Weights of a small image captioner.
Training: soap at rate 0.0034, batches of 512.
Rows from block 4 of the image encoder of a small image captioner, named by matrix and row number. Rows with one number within an expert belong to one neuron, the router's apart. Each number is 50 + 15 x the weight over its row's rms, rounded and kept within 0 to 99. All counts start at 0.
Before each expert's rows are labels from the 100 images, of 14848, where the router gives the expert most weight on average: "top examples" is what is common among them. Only what is clearly more common there than usual is listed. The data: photos with spoken descriptions (Open Images, Localized Narratives).
# router: slot weights (encoder.blocks.4.mlp.router.weight, 8x128, trained with AdamW), inputs 0-127
# gate: expert gate (encoder.blocks.4.mlp.gate, 4x128x128), inputs 0-127
# up: expert up (encoder.blocks.4.mlp.up, 4x128x128), inputs 0-127
# down: expert down (encoder.blocks.4.mlp.down, 4x128x128, transposed), outputs 0-127

# expert 0
top examples: text has "dark"
router.0:15 70 76 72 57 61 49 49 54 61 68 31 39 55 64 57 45 40 59 71 36 65 71 40 47 15 23 51 46 52 66 38 60 45 41 51 17 66 55 38 72 42 65 48 71 54 58 42 38 46 73 51 71 56 65 45 52 49 39 55 61 39 62 39 60 57 77 45 44 44 44 51 72 56 83 32 40 54 65 55 58 10 53 35 24 51 45 55 48 21 59 49 48 45 43 63 52 67 72 62 40 55 80 57 36 57 32 39 23 34 55 54 59 38 34 55 57 40 53 65 49 64 65 32 08 40 66 18
router.1:54 74 73 58 36 37 50 38 56 61 61 43 51 50 62 57 55 61 56 58 41 47 54 56 51 44 86 35 62 43 74 50 39 28 23 77 40 59 26 79 47 62 41 45 70 73 44 20 31 72 49 50 65 51 52 48 75 71 54 39 48 30 73 34 62 58 75 33 31 58 30 72 45 51 59 37 59 50 65 45 52 26 48 66 44 57 46 14 28 36 22 46 42 41 35 56 28 34 40 62 37 48 62 45 27 19 15 31 62 41 37 40 57 30 71 65 44 37 57 41 53 45 68 61 44 39 54 32
gate.0:56 17 34 34 42 52 52 53 28 52 61 32 54 53 39 57 47 47 73 35 56 53 52 32 63 54 62 42 45 30 32 39 46 34 52 41 50 24 57 40 52 61 32 46 39 70 57 47 46 41 32 74 42 57 64 37 39 29 83 54 37 42 57 52 67 47 48 57 48 72 64 51 57 82 27 72 37 59 54 47 37 43 58 55 41 49 39 30 71 57 64 51 53 30 24 44 22 46 57 40 33 47 25 00 56 82 67 26 47 64 73 49 60 77 21 47 60 45 47 55 55 38 17 35 53 21 50 75
up.0:43 44 61 43 59 31 38 44 70 56 72 55 62 48 41 65 36 64 32 58 28 75 58 17 55 46 66 17 44 35 46 50 62 57 23 80 20 59 33 51 40 58 52 55 50 65 65 33 24 47 37 74 09 45 54 65 51 47 63 75 59 45 41 39 65 61 98 58 58 67 46 69 80 45 39 59 54 31 57 21 66 32 54 34 48 36 50 61 57 51 57 25 73 53 40 32 25 46 50 42 41 42 35 45 43 50 32 72 50 68 72 32 50 39 35 54 67 60 51 46 58 44 67 43 49 46 36 43
down.0:49 58 62 45 93 53 51 78 54 42 56 51 54 44 52 46 72 49 54 43 55 40 63 79 45 43 36 56 52 78 34 40 48 51 51 42 64 29 49 49 76 59 61 52 76 59 56 38 55 75 64 53 47 61 69 15 42 59 67 41 47 29 71 50 53 63 43 40 31 47 69 47 48 59 23 30 76 53 54 55 46 49 54 32 26 44 57 40 47 19 56 37 26 71 75 54 55 74 48 19 31 35 29 54 45 75 65 66 29 32 47 66 45 61 57 42 80 62 43 64 49 43 70 73 39 11 53 62
gate.1:64 51 53 54 57 40 20 33 68 16 28 56 38 27 50 45 41 18 45 37 73 56 16 76 74 22 52 52 34 63 51 71 39 33 50 35 15 57 39 54 52 46 46 32 51 34 79 52 41 40 49 57 38 31 43 31 37 61 47 64 47 31 61 51 37 16 41 51 39 40 25 49 32 31 23 77 35 60 32 64 53 42 55 47 66 44 43 50 44 56 40 35 63 39 64 73 36 63 33 45 46 62 65 58 47 67 60 44 56 63 71 56 49 57 49 79 47 58 46 38 47 75 17 48 39 64 65 36
up.1:63 50 42 51 76 36 31 44 56 25 50 61 46 27 44 42 35 36 61 55 66 41 30 47 78 35 44 77 26 61 75 76 38 39 59 42 26 44 43 30 55 35 29 41 62 55 70 52 44 50 38 32 52 44 44 38 47 69 49 61 37 30 44 71 45 09 44 35 47 71 26 51 39 35 51 67 48 39 67 71 68 61 64 43 59 36 50 23 31 61 58 47 63 29 56 76 38 78 45 36 58 62 63 60 56 50 56 40 52 91 65 67 39 61 59 87 35 69 49 34 57 50 23 53 50 55 66 54
down.1:52 53 49 47 62 45 49 33 41 38 39 39 41 34 63 53 36 55 34 38 46 19 56 53 96 56 61 49 42 69 36 58 63 47 41 45 43 50 41 54 39 62 50 49 36 43 77 53 48 57 32 61 48 26 45 43 63 54 52 71 50 19 74 50 59 56 48 22 14 42 58 39 21 50 55 26 32 42 53 53 61 74 50 56 33 57 54 58 63 27 67 23 63 74 58 14 69 36 53 49 43 44 54 43 50 67 50 29 47 83 73 49 40 64 75 57 18 35 44 75 57 37 40 38 12 50 66 32
gate.2:59 66 41 38 31 79 35 60 54 49 54 51 39 59 82 53 35 58 55 32 25 91 34 49 38 49 58 59 15 36 35 38 68 45 52 73 28 33 55 38 60 34 37 36 62 48 89 55 51 40 55 53 16 64 55 64 32 61 26 47 51 34 76 38 41 53 49 67 52 34 28 34 81 39 30 79 45 38 63 52 55 63 62 32 38 60 48 62 47 49 55 66 43 63 58 54 35 32 59 44 40 60 25 29 50 58 33 55 38 34 67 43 56 45 57 65 34 56 46 33 39 65 33 34 81 41 60 68
up.2:58 56 45 61 27 56 49 71 52 58 51 50 41 71 63 21 22 58 58 51 23 95 44 37 47 53 61 73 33 47 36 38 72 56 25 75 41 41 58 64 77 32 30 37 50 51 65 44 57 58 54 45 12 62 24 59 38 61 22 15 55 36 59 33 37 41 49 60 37 66 15 56 85 45 28 60 37 39 70 61 52 48 65 38 30 53 42 75 47 49 38 46 36 39 82 57 49 47 51 65 44 45 24 36 48 57 56 43 45 35 63 35 55 29 54 42 53 61 53 47 62 71 49 48 61 56 60 58
down.2:53 34 66 59 18 51 17 26 36 40 69 38 53 31 36 35 57 35 50 43 37 19 05 36 72 53 33 75 37 30 41 28 23 45 44 48 50 32 34 52 52 35 59 48 25 61 43 76 32 55 31 54 44 29 33 66 58 56 63 51 54 48 41 43 42 28 28 59 40 56 34 51 46 45 78 82 50 24 41 44 48 22 47 60 28 41 57 39 40 49 41 51 70 47 53 45 38 71 52 57 40 49 28 57 37 48 56 62 66 43 36 60 76 33 33 27 55 53 63 43 56 51 72 23 46 36 40 60
gate.3:45 60 63 73 60 54 69 43 43 85 53 35 67 39 33 28 46 46 49 54 31 55 46 20 15 69 45 66 49 14 43 51 54 23 48 73 21 54 64 91 55 46 46 62 51 54 44 53 68 53 65 65 72 63 46 54 50 57 59 68 54 57 32 70 66 43 50 54 40 69 28 66 31 67 60 33 42 39 77 39 63 60 60 29 79 39 58 25 37 43 59 57 60 40 65 57 68 30 61 48 43 72 42 31 46 57 63 44 76 62 18 60 43 74 47 67 61 61 34 54 71 54 38 49 60 43 49 63
up.3:66 64 77 47 78 68 85 43 49 88 57 40 59 40 51 49 34 66 68 33 55 54 57 58 38 50 64 56 26 31 39 42 81 29 62 35 49 35 25 67 41 48 47 44 59 33 41 57 67 65 80 45 55 75 67 51 83 51 46 46 71 61 56 37 46 42 56 59 46 81 30 19 63 62 26 59 57 53 41 55 60 59 53 55 71 64 44 49 75 39 46 28 46 33 85 37 53 37 47 42 55 53 47 49 18 46 61 58 69 45 54 76 49 67 49 69 39 74 44 63 38 66 59 37 35 31 54 51
down.3:47 62 36 43 64 48 69 47 71 72 33 54 53 51 37 55 49 55 23 26 59 48 77 38 87 58 19 51 50 67 71 33 50 55 59 57 48 54 36 46 99 47 58 36 32 50 54 53 37 83 45 54 22 55 61 38 54 27 49 50 68 53 64 67 58 23 51 58 62 24 45 35 61 49 47 51 62 38 74 62 46 51 45 32 29 29 28 45 76 73 71 32 51 63 52 47 51 60 44 52 51 41 40 51 27 38 63 74 43 27 42 74 27 25 53 50 55 42 48 31 52 86 52 30 62 65 54 46
gate.4:44 70 75 75 63 22 55 33 95 50 25 81 53 31 47 37 83 50 46 56 49 43 56 39 41 57 48 45 77 45 52 42 32 62 56 67 51 37 21 48 48 42 38 71 34 67 61 30 63 65 71 50 36 73 56 64 54 50 45 42 52 44 30 73 34 72 67 50 39 38 52 39 56 58 68 63 47 50 58 57 74 56 28 35 35 47 42 29 30 45 66 88 48 55 58 37 56 38 61 48 25 59 45 68 38 44 58 58 53 58 62 26 67 80 66 31 26 53 48 61 27 52 53 58 51 23 45 50
up.4:50 64 67 45 78 42 46 38 75 39 10 85 32 22 55 39 50 51 58 50 76 69 14 44 32 47 28 46 69 70 70 45 42 47 50 86 50 49 56 34 40 59 15 62 40 57 38 34 36 32 64 39 42 71 59 66 54 65 47 71 61 47 53 57 54 51 34 36 49 48 23 63 67 55 51 61 35 58 63 46 82 36 51 55 47 56 37 64 72 69 74 72 58 58 66 44 49 54 46 36 20 70 29 51 55 41 52 34 30 66 56 48 68 70 54 33 54 32 50 64 38 60 48 64 54 38 59 63
down.4:26 43 46 35 42 37 59 30 32 62 12 28 24 30 54 29 40 51 71 40 74 58 52 47 43 53 36 28 48 52 42 54 55 60 38 50 65 41 41 49 32 69 44 72 57 31 61 46 61 41 50 44 67 56 24 74 68 38 36 38 76 65 25 42 19 56 62 59 52 41 49 34 61 63 37 57 22 40 61 46 35 37 60 55 17 57 49 61 66 52 71 46 42 61 35 61 42 49 60 12 62 50 48 60 46 30 53 65 35 66 64 34 32 85 29 74 45 23 51 49 20 37 71 41 50 45 43 56

# expert 1
top examples: text has "color"; text has "red"
router.2:86 20 35 48 33 15 35 53 51 61 79 47 58 68 72 46 58 55 38 51 46 42 50 67 34 77 48 53 36 58 70 55 46 64 53 65 64 38 66 61 49 25 60 37 21 51 70 30 54 80 45 47 30 51 38 61 50 63 49 56 33 49 46 53 37 47 57 33 48 69 45 54 23 53 12 32 49 45 55 37 64 45 66 09 77 34 52 40 49 52 42 61 54 40 56 41 33 31 04 47 57 55 48 54 50 51 59 56 32 60 33 42 61 69 37 45 53 52 49 42 72 58 45 50 86 46 70 75
router.3:61 04 45 32 60 57 32 49 57 39 36 51 68 44 31 39 57 35 51 32 51 77 58 60 57 70 63 52 49 54 47 56 35 27 43 47 65 35 39 41 56 57 72 25 45 54 75 43 66 30 60 52 16 40 27 55 53 49 49 30 72 80 58 58 73 39 42 29 43 56 45 59 15 52 32 57 50 67 19 26 42 58 39 56 67 24 65 75 70 58 49 47 31 52 67 51 48 57 40 69 52 49 34 60 35 32 78 60 63 49 51 35 46 30 44 62 56 53 43 35 54 71 24 61 54 53 87 63
gate.0:80 44 37 37 44 53 64 23 86 73 58 62 69 53 48 22 43 73 57 42 34 42 67 73 57 40 50 42 60 34 52 64 47 65 64 56 47 46 45 59 42 45 45 47 38 45 21 42 56 60 42 55 46 43 58 43 23 44 72 31 66 27 53 56 29 24 55 48 66 39 55 39 26 80 78 38 51 47 56 26 45 39 54 45 63 56 50 40 40 54 70 61 49 41 65 58 43 99 53 58 47 49 45 35 49 64 44 48 54 32 57 69 36 75 56 51 26 29 45 89 54 45 64 77 68 25 63 45
up.0:37 43 43 27 45 75 80 42 86 75 52 68 41 56 55 30 35 74 70 48 39 28 53 85 60 39 52 41 61 39 57 57 59 40 59 59 44 51 45 53 41 49 44 30 58 30 24 32 42 65 62 44 59 47 51 55 33 39 60 28 66 51 42 47 36 38 32 65 63 41 47 42 28 50 53 49 39 70 39 32 35 29 69 77 88 74 58 22 51 50 63 53 44 44 57 58 33 52 39 65 41 46 40 28 52 65 51 30 60 47 64 67 37 76 38 80 28 52 38 87 48 25 63 64 35 56 67 52
down.0:25 64 77 42 50 58 56 31 52 36 32 34 50 43 41 51 48 66 41 33 64 67 61 55 18 41 51 74 55 54 51 63 57 28 43 33 33 83 52 55 51 57 43 38 56 46 34 46 50 59 29 46 52 57 52 50 68 49 42 61 65 55 72 44 31 70 34 38 28 23 53 51 48 39 28 28 24 45 76 65 66 55 48 68 55 56 38 45 17 51 52 47 41 76 64 78 67 94 52 43 56 52 55 46 72 74 42 76 78 66 33 59 32 33 57 55 50 52 61 55 64 66 35 80 60 31 71 66
gate.1:61 35 40 59 37 67 43 42 43 14 40 33 57 43 56 25 65 38 50 40 27 76 38 97 27 47 51 30 28 61 82 54 49 62 47 74 85 65 38 64 54 59 54 41 71 53 37 60 17 53 57 40 84 61 44 39 73 51 60 67 47 41 50 47 61 29 87 40 66 46 42 46 64 54 40 34 63 64 35 54 62 60 39 52 46 49 64 35 39 49 39 51 43 43 62 60 54 61 63 61 40 49 29 41 36 27 32 50 79 48 52 34 53 54 63 59 60 34 64 38 74 42 31 52 37 23 43 68
up.1:38 53 51 34 76 47 59 59 48 80 40 58 28 52 47 72 41 31 51 59 65 23 48 13 72 35 50 81 59 42 16 42 58 54 49 40 40 57 50 37 56 39 33 51 31 33 59 43 90 53 54 54 22 42 53 50 31 49 36 29 68 56 43 43 39 66 06 67 46 75 59 61 28 43 44 60 37 40 51 58 41 51 66 13 61 53 38 59 68 60 54 53 64 52 35 43 50 54 34 35 68 54 58 51 53 61 62 42 14 48 56 69 53 60 48 53 43 73 36 36 10 55 52 49 48 66 70 39
down.1:34 37 63 47 42 81 42 45 58 66 53 29 68 51 30 42 45 58 51 43 49 58 46 52 48 21 56 66 58 28 65 35 57 70 54 47 74 60 57 56 45 58 59 57 16 50 60 48 63 36 82 42 56 52 86 29 49 41 73 47 40 28 57 44 76 28 59 62 62 41 22 46 21 23 57 47 53 42 46 37 44 58 54 59 56 69 35 51 61 41 53 61 43 39 21 41 65 45 46 41 59 76 23 39 64 58 21 79 50 54 36 17 69 41 13 62 75 57 52 35 43 75 69 38 51 58 51 57
gate.2:37 46 75 48 38 53 79 48 72 65 39 47 78 45 47 53 47 75 49 29 33 62 80 34 29 51 58 32 48 59 36 50 42 61 42 34 74 38 67 43 33 54 69 93 77 63 51 48 55 24 48 67 54 49 67 46 44 75 35 42 36 34 54 48 44 26 61 55 79 78 46 56 73 50 70 47 40 40 50 17 61 57 44 58 55 40 53 75 63 71 33 58 56 54 34 28 50 52 76 30 70 64 64 62 52 54 57 62 36 54 47 53 42 58 50 61 48 47 46 42 44 23 36 55 35 66 79 14
up.2:55 65 00 45 64 48 28 60 20 31 55 53 20 39 55 56 47 25 49 53 49 25 34 61 73 63 17 81 44 23 46 50 66 50 63 62 30 47 30 42 76 35 44 26 39 30 43 61 52 95 49 21 37 53 42 62 54 24 65 67 40 52 54 65 58 55 50 47 45 24 56 39 40 43 36 38 49 52 62 59 25 50 62 49 42 67 55 25 35 37 80 38 49 45 63 50 54 49 37 73 25 44 45 32 51 59 43 56 48 51 46 57 56 41 51 29 56 44 61 63 60 64 48 65 62 50 31 58
down.2:45 46 17 51 74 70 55 56 56 56 49 59 46 41 73 69 37 62 35 58 55 52 71 49 55 50 40 66 44 39 81 34 56 41 34 61 44 51 63 34 78 68 60 40 43 54 61 71 47 35 77 47 51 18 22 52 69 58 43 53 57 58 39 58 77 54 68 53 25 51 51 33 63 60 32 44 46 35 72 48 63 60 46 59 54 28 76 36 51 59 67 71 37 54 55 49 30 47 69 63 63 77 44 65 68 64 74 56 13 45 35 34 81 38 87 55 38 36 27 70 30 31 45 72 37 50 50 52
gate.3:50 43 32 64 59 69 33 57 57 56 69 41 39 66 60 76 44 10 72 52 60 43 34 57 57 47 31 23 45 66 26 59 59 58 60 54 45 44 82 33 46 53 57 45 90 67 45 50 38 55 46 59 52 64 54 36 40 51 52 73 46 31 63 43 47 20 67 55 59 62 41 51 41 65 67 39 44 43 22 25 86 62 44 32 46 30 53 73 63 48 49 65 37 52 31 55 22 73 49 58 42 59 60 30 61 42 41 66 34 88 47 62 61 54 78 37 16 40 68 53 30 59 39 64 42 40 61 56
up.3:47 54 57 30 49 29 69 55 32 52 25 74 72 45 32 56 55 78 62 40 43 67 49 54 57 34 60 70 47 40 65 44 53 37 36 37 45 48 40 79 42 37 57 48 14 48 81 38 42 47 57 34 44 25 41 71 30 45 49 39 34 87 27 55 45 70 38 51 69 43 38 45 75 43 50 61 57 47 88 74 41 46 62 34 41 66 40 33 42 45 65 34 55 33 73 41 54 38 62 70 55 49 55 39 52 59 64 38 45 62 24 27 44 43 31 78 54 64 21 55 54 35 57 39 47 61 08 42
down.3:43 52 22 48 45 26 46 58 46 34 65 26 50 29 47 54 63 46 51 67 83 71 52 33 44 56 55 66 47 27 44 58 67 44 70 59 60 53 50 56 59 67 60 73 38 50 24 64 72 25 59 45 33 53 54 32 60 29 50 55 67 76 57 60 66 88 66 32 33 55 64 55 69 14 76 41 39 65 70 48 35 35 48 48 48 52 66 50 57 63 57 66 70 48 48 58 50 67 64 67 70 52 41 48 29 51 68 50 82 39 61 72 29 27 94 59 58 48 50 59 68 46 33 37 38 39 48 64
gate.4:50 71 47 59 68 46 58 82 47 47 82 24 15 46 45 56 41 16 37 44 55 71 59 65 69 45 39 55 31 42 46 54 55 56 59 45 61 72 56 60 34 44 46 57 43 62 65 49 55 45 67 81 73 50 48 72 66 69 29 70 54 62 37 47 40 57 50 53 42 39 71 47 39 45 39 61 34 56 55 69 60 60 63 59 81 77 63 28 46 59 26 47 52 29 67 28 40 77 58 62 44 53 62 99 54 58 53 36 47 40 24 57 36 47 50 71 61 51 38 65 38 69 55 15 70 57 55 60
up.4:52 74 61 33 45 77 38 23 43 62 30 59 70 72 49 50 64 78 41 72 49 37 45 35 44 40 57 68 56 60 35 50 45 57 62 48 49 25 43 34 53 33 34 30 56 15 38 60 49 70 43 35 49 48 54 24 46 28 61 32 37 21 59 34 45 58 53 53 65 63 52 62 45 54 45 62 43 75 40 62 45 19 50 52 12 24 56 51 58 13 82 50 59 47 51 65 55 34 35 45 67 50 36 20 64 41 44 73 65 46 61 49 65 60 32 37 69 39 64 30 31 28 73 46 45 48 30 51
down.4:63 51 55 56 54 52 52 53 34 30 35 53 67 76 29 62 22 31 48 48 27 44 56 42 33 62 69 52 71 51 71 53 50 75 56 38 69 38 38 51 50 65 38 26 48 32 57 68 22 69 58 61 52 46 47 45 39 67 57 57 71 20 56 33 45 46 77 69 30 68 35 68 39 69 48 72 62 48 57 65 51 72 65 44 60 28 09 71 75 73 75 30 28 49 70 50 73 37 34 40 49 51 47 43 62 48 49 34 59 33 41 69 76 51 35 50 65 32 50 33 47 43 23 52 70 41 34 54

# expert 2
top examples: text has "white"
router.4:63 41 52 30 47 68 55 75 70 50 60 54 55 35 61 56 41 34 44 40 51 72 43 32 40 54 53 45 42 56 45 51 43 55 77 51 44 52 56 25 21 84 41 26 57 50 45 72 49 29 43 37 26 49 25 34 46 39 32 44 35 54 74 36 54 45 25 49 55 56 61 70 72 60 41 57 70 57 23 72 53 56 46 60 10 67 51 78 72 66 42 39 25 84 47 69 24 59 55 34 35 66 47 42 80 67 40 70 64 42 66 57 48 29 41 60 64 49 55 46 38 71 50 61 81 59 65 50
router.5:51 40 54 46 49 50 62 53 61 46 70 60 43 69 60 48 50 18 50 25 54 94 39 48 57 21 62 45 53 61 60 46 53 52 40 53 45 41 36 25 37 67 52 36 53 61 71 47 68 17 43 58 15 47 38 52 63 60 21 47 58 47 76 33 54 58 47 36 53 35 31 71 66 71 47 38 47 42 50 54 47 68 60 62 25 38 35 96 62 69 59 22 48 85 31 59 37 52 40 65 35 46 51 38 40 51 54 62 36 44 63 67 75 34 35 65 61 48 57 69 60 79 45 42 77 64 70 51
gate.0:74 15 49 42 80 71 47 52 34 63 39 30 29 39 57 62 62 50 47 74 31 74 21 19 46 49 69 42 51 52 23 67 50 50 41 57 44 40 50 42 30 54 85 34 30 63 42 45 41 52 47 22 44 40 41 51 64 60 22 37 53 44 50 67 96 48 30 45 71 39 45 44 48 40 55 62 41 41 66 60 08 20 42 53 65 67 65 35 29 54 48 38 33 25 31 50 23 60 59 50 61 49 24 44 55 42 34 44 46 45 56 47 64 73 47 58 53 53 43 29 59 52 55 39 52 43 58 47
up.0:46 65 47 71 34 53 50 57 66 33 34 71 51 19 62 40 37 88 49 41 52 64 58 51 58 30 67 77 28 63 64 47 42 40 84 64 63 64 50 65 40 34 62 36 57 38 52 51 50 29 65 39 40 59 57 44 57 41 48 67 50 51 32 59 13 50 34 62 13 64 48 59 46 51 68 52 17 54 28 47 39 56 46 36 26 62 53 64 62 39 74 41 73 87 29 39 52 44 39 83 37 31 46 39 48 43 54 34 45 37 56 52 67 44 56 58 48 73 25 78 46 45 44 17 57 57 39 47
down.0:44 40 80 58 61 51 46 66 83 60 61 13 46 33 48 44 42 50 52 38 41 31 67 15 44 65 09 23 58 47 48 48 44 41 62 43 52 43 18 47 42 42 33 81 48 46 36 65 53 55 47 40 49 16 50 42 50 24 68 77 80 54 40 33 51 31 25 58 70 42 40 35 71 58 55 29 56 22 37 36 45 53 46 55 63 63 42 53 41 62 55 59 49 41 52 58 59 45 67 45 30 59 60 62 14 50 62 40 60 43 41 47 55 61 65 81 36 61 61 26 30 55 27 54 64 66 50 58
gate.1:42 48 92 57 46 45 65 47 48 28 51 40 41 59 21 57 64 70 42 55 62 53 52 36 39 54 60 49 44 58 81 83 70 72 53 61 63 66 10 50 74 64 51 52 47 40 65 45 59 66 45 29 75 33 41 61 60 43 60 26 49 51 32 47 62 43 70 53 24 56 39 50 60 42 41 55 62 60 56 46 53 39 34 29 67 53 36 19 41 62 46 50 47 37 39 50 39 76 31 80 28 68 23 49 46 80 58 45 36 42 64 44 68 25 46 29 64 70 73 17 58 39 55 66 46 59 58 39
up.1:47 26 44 46 36 31 48 49 56 31 42 06 67 24 42 60 47 48 61 38 48 79 40 37 52 56 52 47 23 63 87 56 69 66 73 29 24 33 32 57 41 85 54 49 54 22 69 34 14 40 59 41 60 32 63 55 45 39 44 34 61 67 29 38 39 35 45 46 57 85 31 33 31 67 52 57 32 50 30 50 26 43 48 43 52 58 59 67 66 43 61 50 34 35 62 49 57 54 62 52 66 39 52 53 55 41 16 50 49 30 63 59 47 69 37 40 44 76 66 34 53 51 42 51 26 46 59 53
down.1:44 71 33 46 37 62 44 52 56 41 47 51 71 62 47 73 45 33 83 76 50 82 41 50 81 86 33 72 49 44 56 57 66 64 29 45 33 45 69 52 55 45 59 52 22 82 42 53 62 80 44 34 31 85 39 38 60 55 65 68 52 61 52 42 20 78 60 37 58 47 57 65 71 33 56 63 27 70 38 54 53 69 76 43 55 54 64 55 70 40 55 64 51 59 61 64 65 62 51 51 66 44 74 52 55 60 59 40 43 70 63 55 43 47 31 65 61 55 27 53 70 50 24 51 35 35 73 57
gate.2:50 62 29 55 55 55 55 33 50 54 52 39 52 29 58 79 51 77 34 46 83 68 58 56 58 61 52 64 83 26 47 61 46 23 38 66 66 34 43 80 43 62 63 56 69 39 62 52 44 73 28 75 56 65 28 40 46 36 53 37 43 74 47 43 55 71 79 58 56 83 47 65 50 58 73 49 49 41 36 60 20 57 43 64 74 46 58 20 58 52 63 46 64 64 68 24 45 49 32 49 47 69 47 51 37 76 44 63 24 64 50 49 44 45 37 82 26 29 68 34 43 45 41 69 49 55 41 38
up.2:46 45 55 59 46 69 43 37 11 54 52 32 49 64 48 45 75 53 58 35 33 35 62 27 24 29 36 22 63 45 53 59 53 65 54 68 67 60 72 53 49 25 62 53 55 21 54 27 56 60 49 48 23 56 41 38 64 61 23 46 42 43 45 70 79 55 34 43 57 44 80 66 38 65 43 55 47 50 66 40 63 58 56 38 55 35 85 67 23 53 38 51 73 52 53 71 57 44 82 40 63 37 87 48 13 25 36 45 57 44 49 57 58 65 45 65 60 61 54 49 64 51 61 20 74 51 51 51
down.2:62 69 37 40 52 72 54 63 62 65 47 44 56 72 44 58 34 75 55 44 43 59 79 36 76 30 26 59 25 51 49 75 45 69 49 62 48 79 36 43 64 33 50 38 30 60 75 23 54 66 31 36 53 60 49 44 58 40 49 53 40 64 51 51 36 39 58 66 42 53 48 53 47 57 55 24 24 14 61 58 45 62 45 50 47 60 77 37 45 45 58 52 39 43 47 75 23 33 90 50 50 55 37 55 50 28 56 66 18 80 52 56 68 60 60 69 64 56 58 58 47 55 48 11 75 49 28 32
gate.3:41 75 23 50 64 40 42 55 57 29 33 51 65 36 39 56 21 55 51 54 77 45 49 42 26 57 66 69 40 46 50 65 67 36 32 53 89 44 71 47 47 38 75 45 57 65 50 47 48 49 34 52 41 44 41 66 46 89 57 37 60 47 61 91 33 56 37 47 37 61 28 46 33 43 40 43 48 36 29 34 64 63 46 34 36 40 38 46 41 61 50 67 50 31 76 49 50 27 57 57 56 49 21 54 51 49 77 35 27 76 50 33 79 45 48 55 46 85 59 43 54 28 66 47 88 55 36 60
up.3:45 72 43 45 37 40 85 47 38 99 44 41 54 35 32 85 43 42 50 53 36 42 56 32 46 53 51 36 55 54 43 00 37 21 65 68 36 53 31 28 58 60 73 43 21 52 55 40 63 58 63 31 47 48 42 50 40 71 37 42 51 68 52 47 26 50 57 54 45 54 68 67 58 59 60 45 88 51 66 53 51 43 45 51 38 32 48 48 52 55 68 32 38 23 39 38 30 72 66 49 38 46 58 65 45 59 39 17 46 52 47 56 52 62 28 45 53 54 55 53 16 35 47 47 75 63 47 35
down.3:28 72 32 35 47 49 52 37 54 33 33 51 65 52 42 81 47 51 41 34 40 45 78 40 74 56 12 64 74 65 35 54 66 72 28 54 77 35 66 65 52 57 48 70 46 56 39 40 47 33 54 75 39 42 38 72 52 28 34 57 62 34 70 48 28 44 48 49 65 62 68 46 40 23 82 36 34 46 71 47 50 31 24 53 46 65 49 41 65 38 16 39 55 59 52 53 19 57 65 56 25 20 57 50 65 57 24 56 56 38 56 32 54 50 56 29 71 46 57 56 44 41 50 39 22 64 46 44
gate.4:55 30 37 21 51 68 47 60 63 42 47 32 47 51 42 45 58 56 52 53 46 63 37 56 45 59 50 59 27 65 45 71 48 29 80 70 43 56 49 18 74 64 76 43 33 62 56 51 58 42 48 60 39 33 53 53 44 59 65 41 61 52 78 61 28 58 35 26 50 37 39 30 17 32 35 14 42 26 53 37 10 70 39 34 65 38 37 41 37 30 59 52 24 61 55 44 29 25 85 56 55 59 61 70 63 33 63 40 44 49 24 56 65 47 39 38 64 53 76 39 67 38 51 61 43 52 43 74
up.4:67 71 33 38 30 58 67 61 53 74 59 61 78 51 33 55 81 34 47 52 41 80 32 53 40 46 31 51 33 58 26 99 52 39 45 54 41 49 39 38 64 43 56 64 58 67 32 58 35 49 71 36 35 41 40 62 68 34 53 35 37 58 53 44 67 52 38 47 46 48 38 47 69 71 27 43 26 45 28 67 22 51 48 41 39 79 71 45 37 34 61 37 30 61 46 70 50 34 53 38 58 50 63 39 57 73 52 47 33 46 29 73 50 37 75 14 49 33 40 46 55 75 67 47 55 37 55 70
down.4:45 63 44 18 40 61 86 47 19 71 43 65 59 66 65 36 34 65 56 17 48 31 65 46 30 54 29 66 39 38 59 38 43 49 83 91 52 51 51 71 70 46 62 54 41 42 54 32 52 53 65 37 61 68 54 42 47 45 51 49 69 72 18 49 47 47 46 47 79 30 72 64 44 53 68 44 54 44 51 62 73 54 69 55 63 25 42 51 66 32 53 36 48 64 66 27 74 49 52 55 55 56 64 39 41 43 52 50 41 55 60 31 89 33 61 58 41 45 74 79 41 36 64 68 31 45 40 43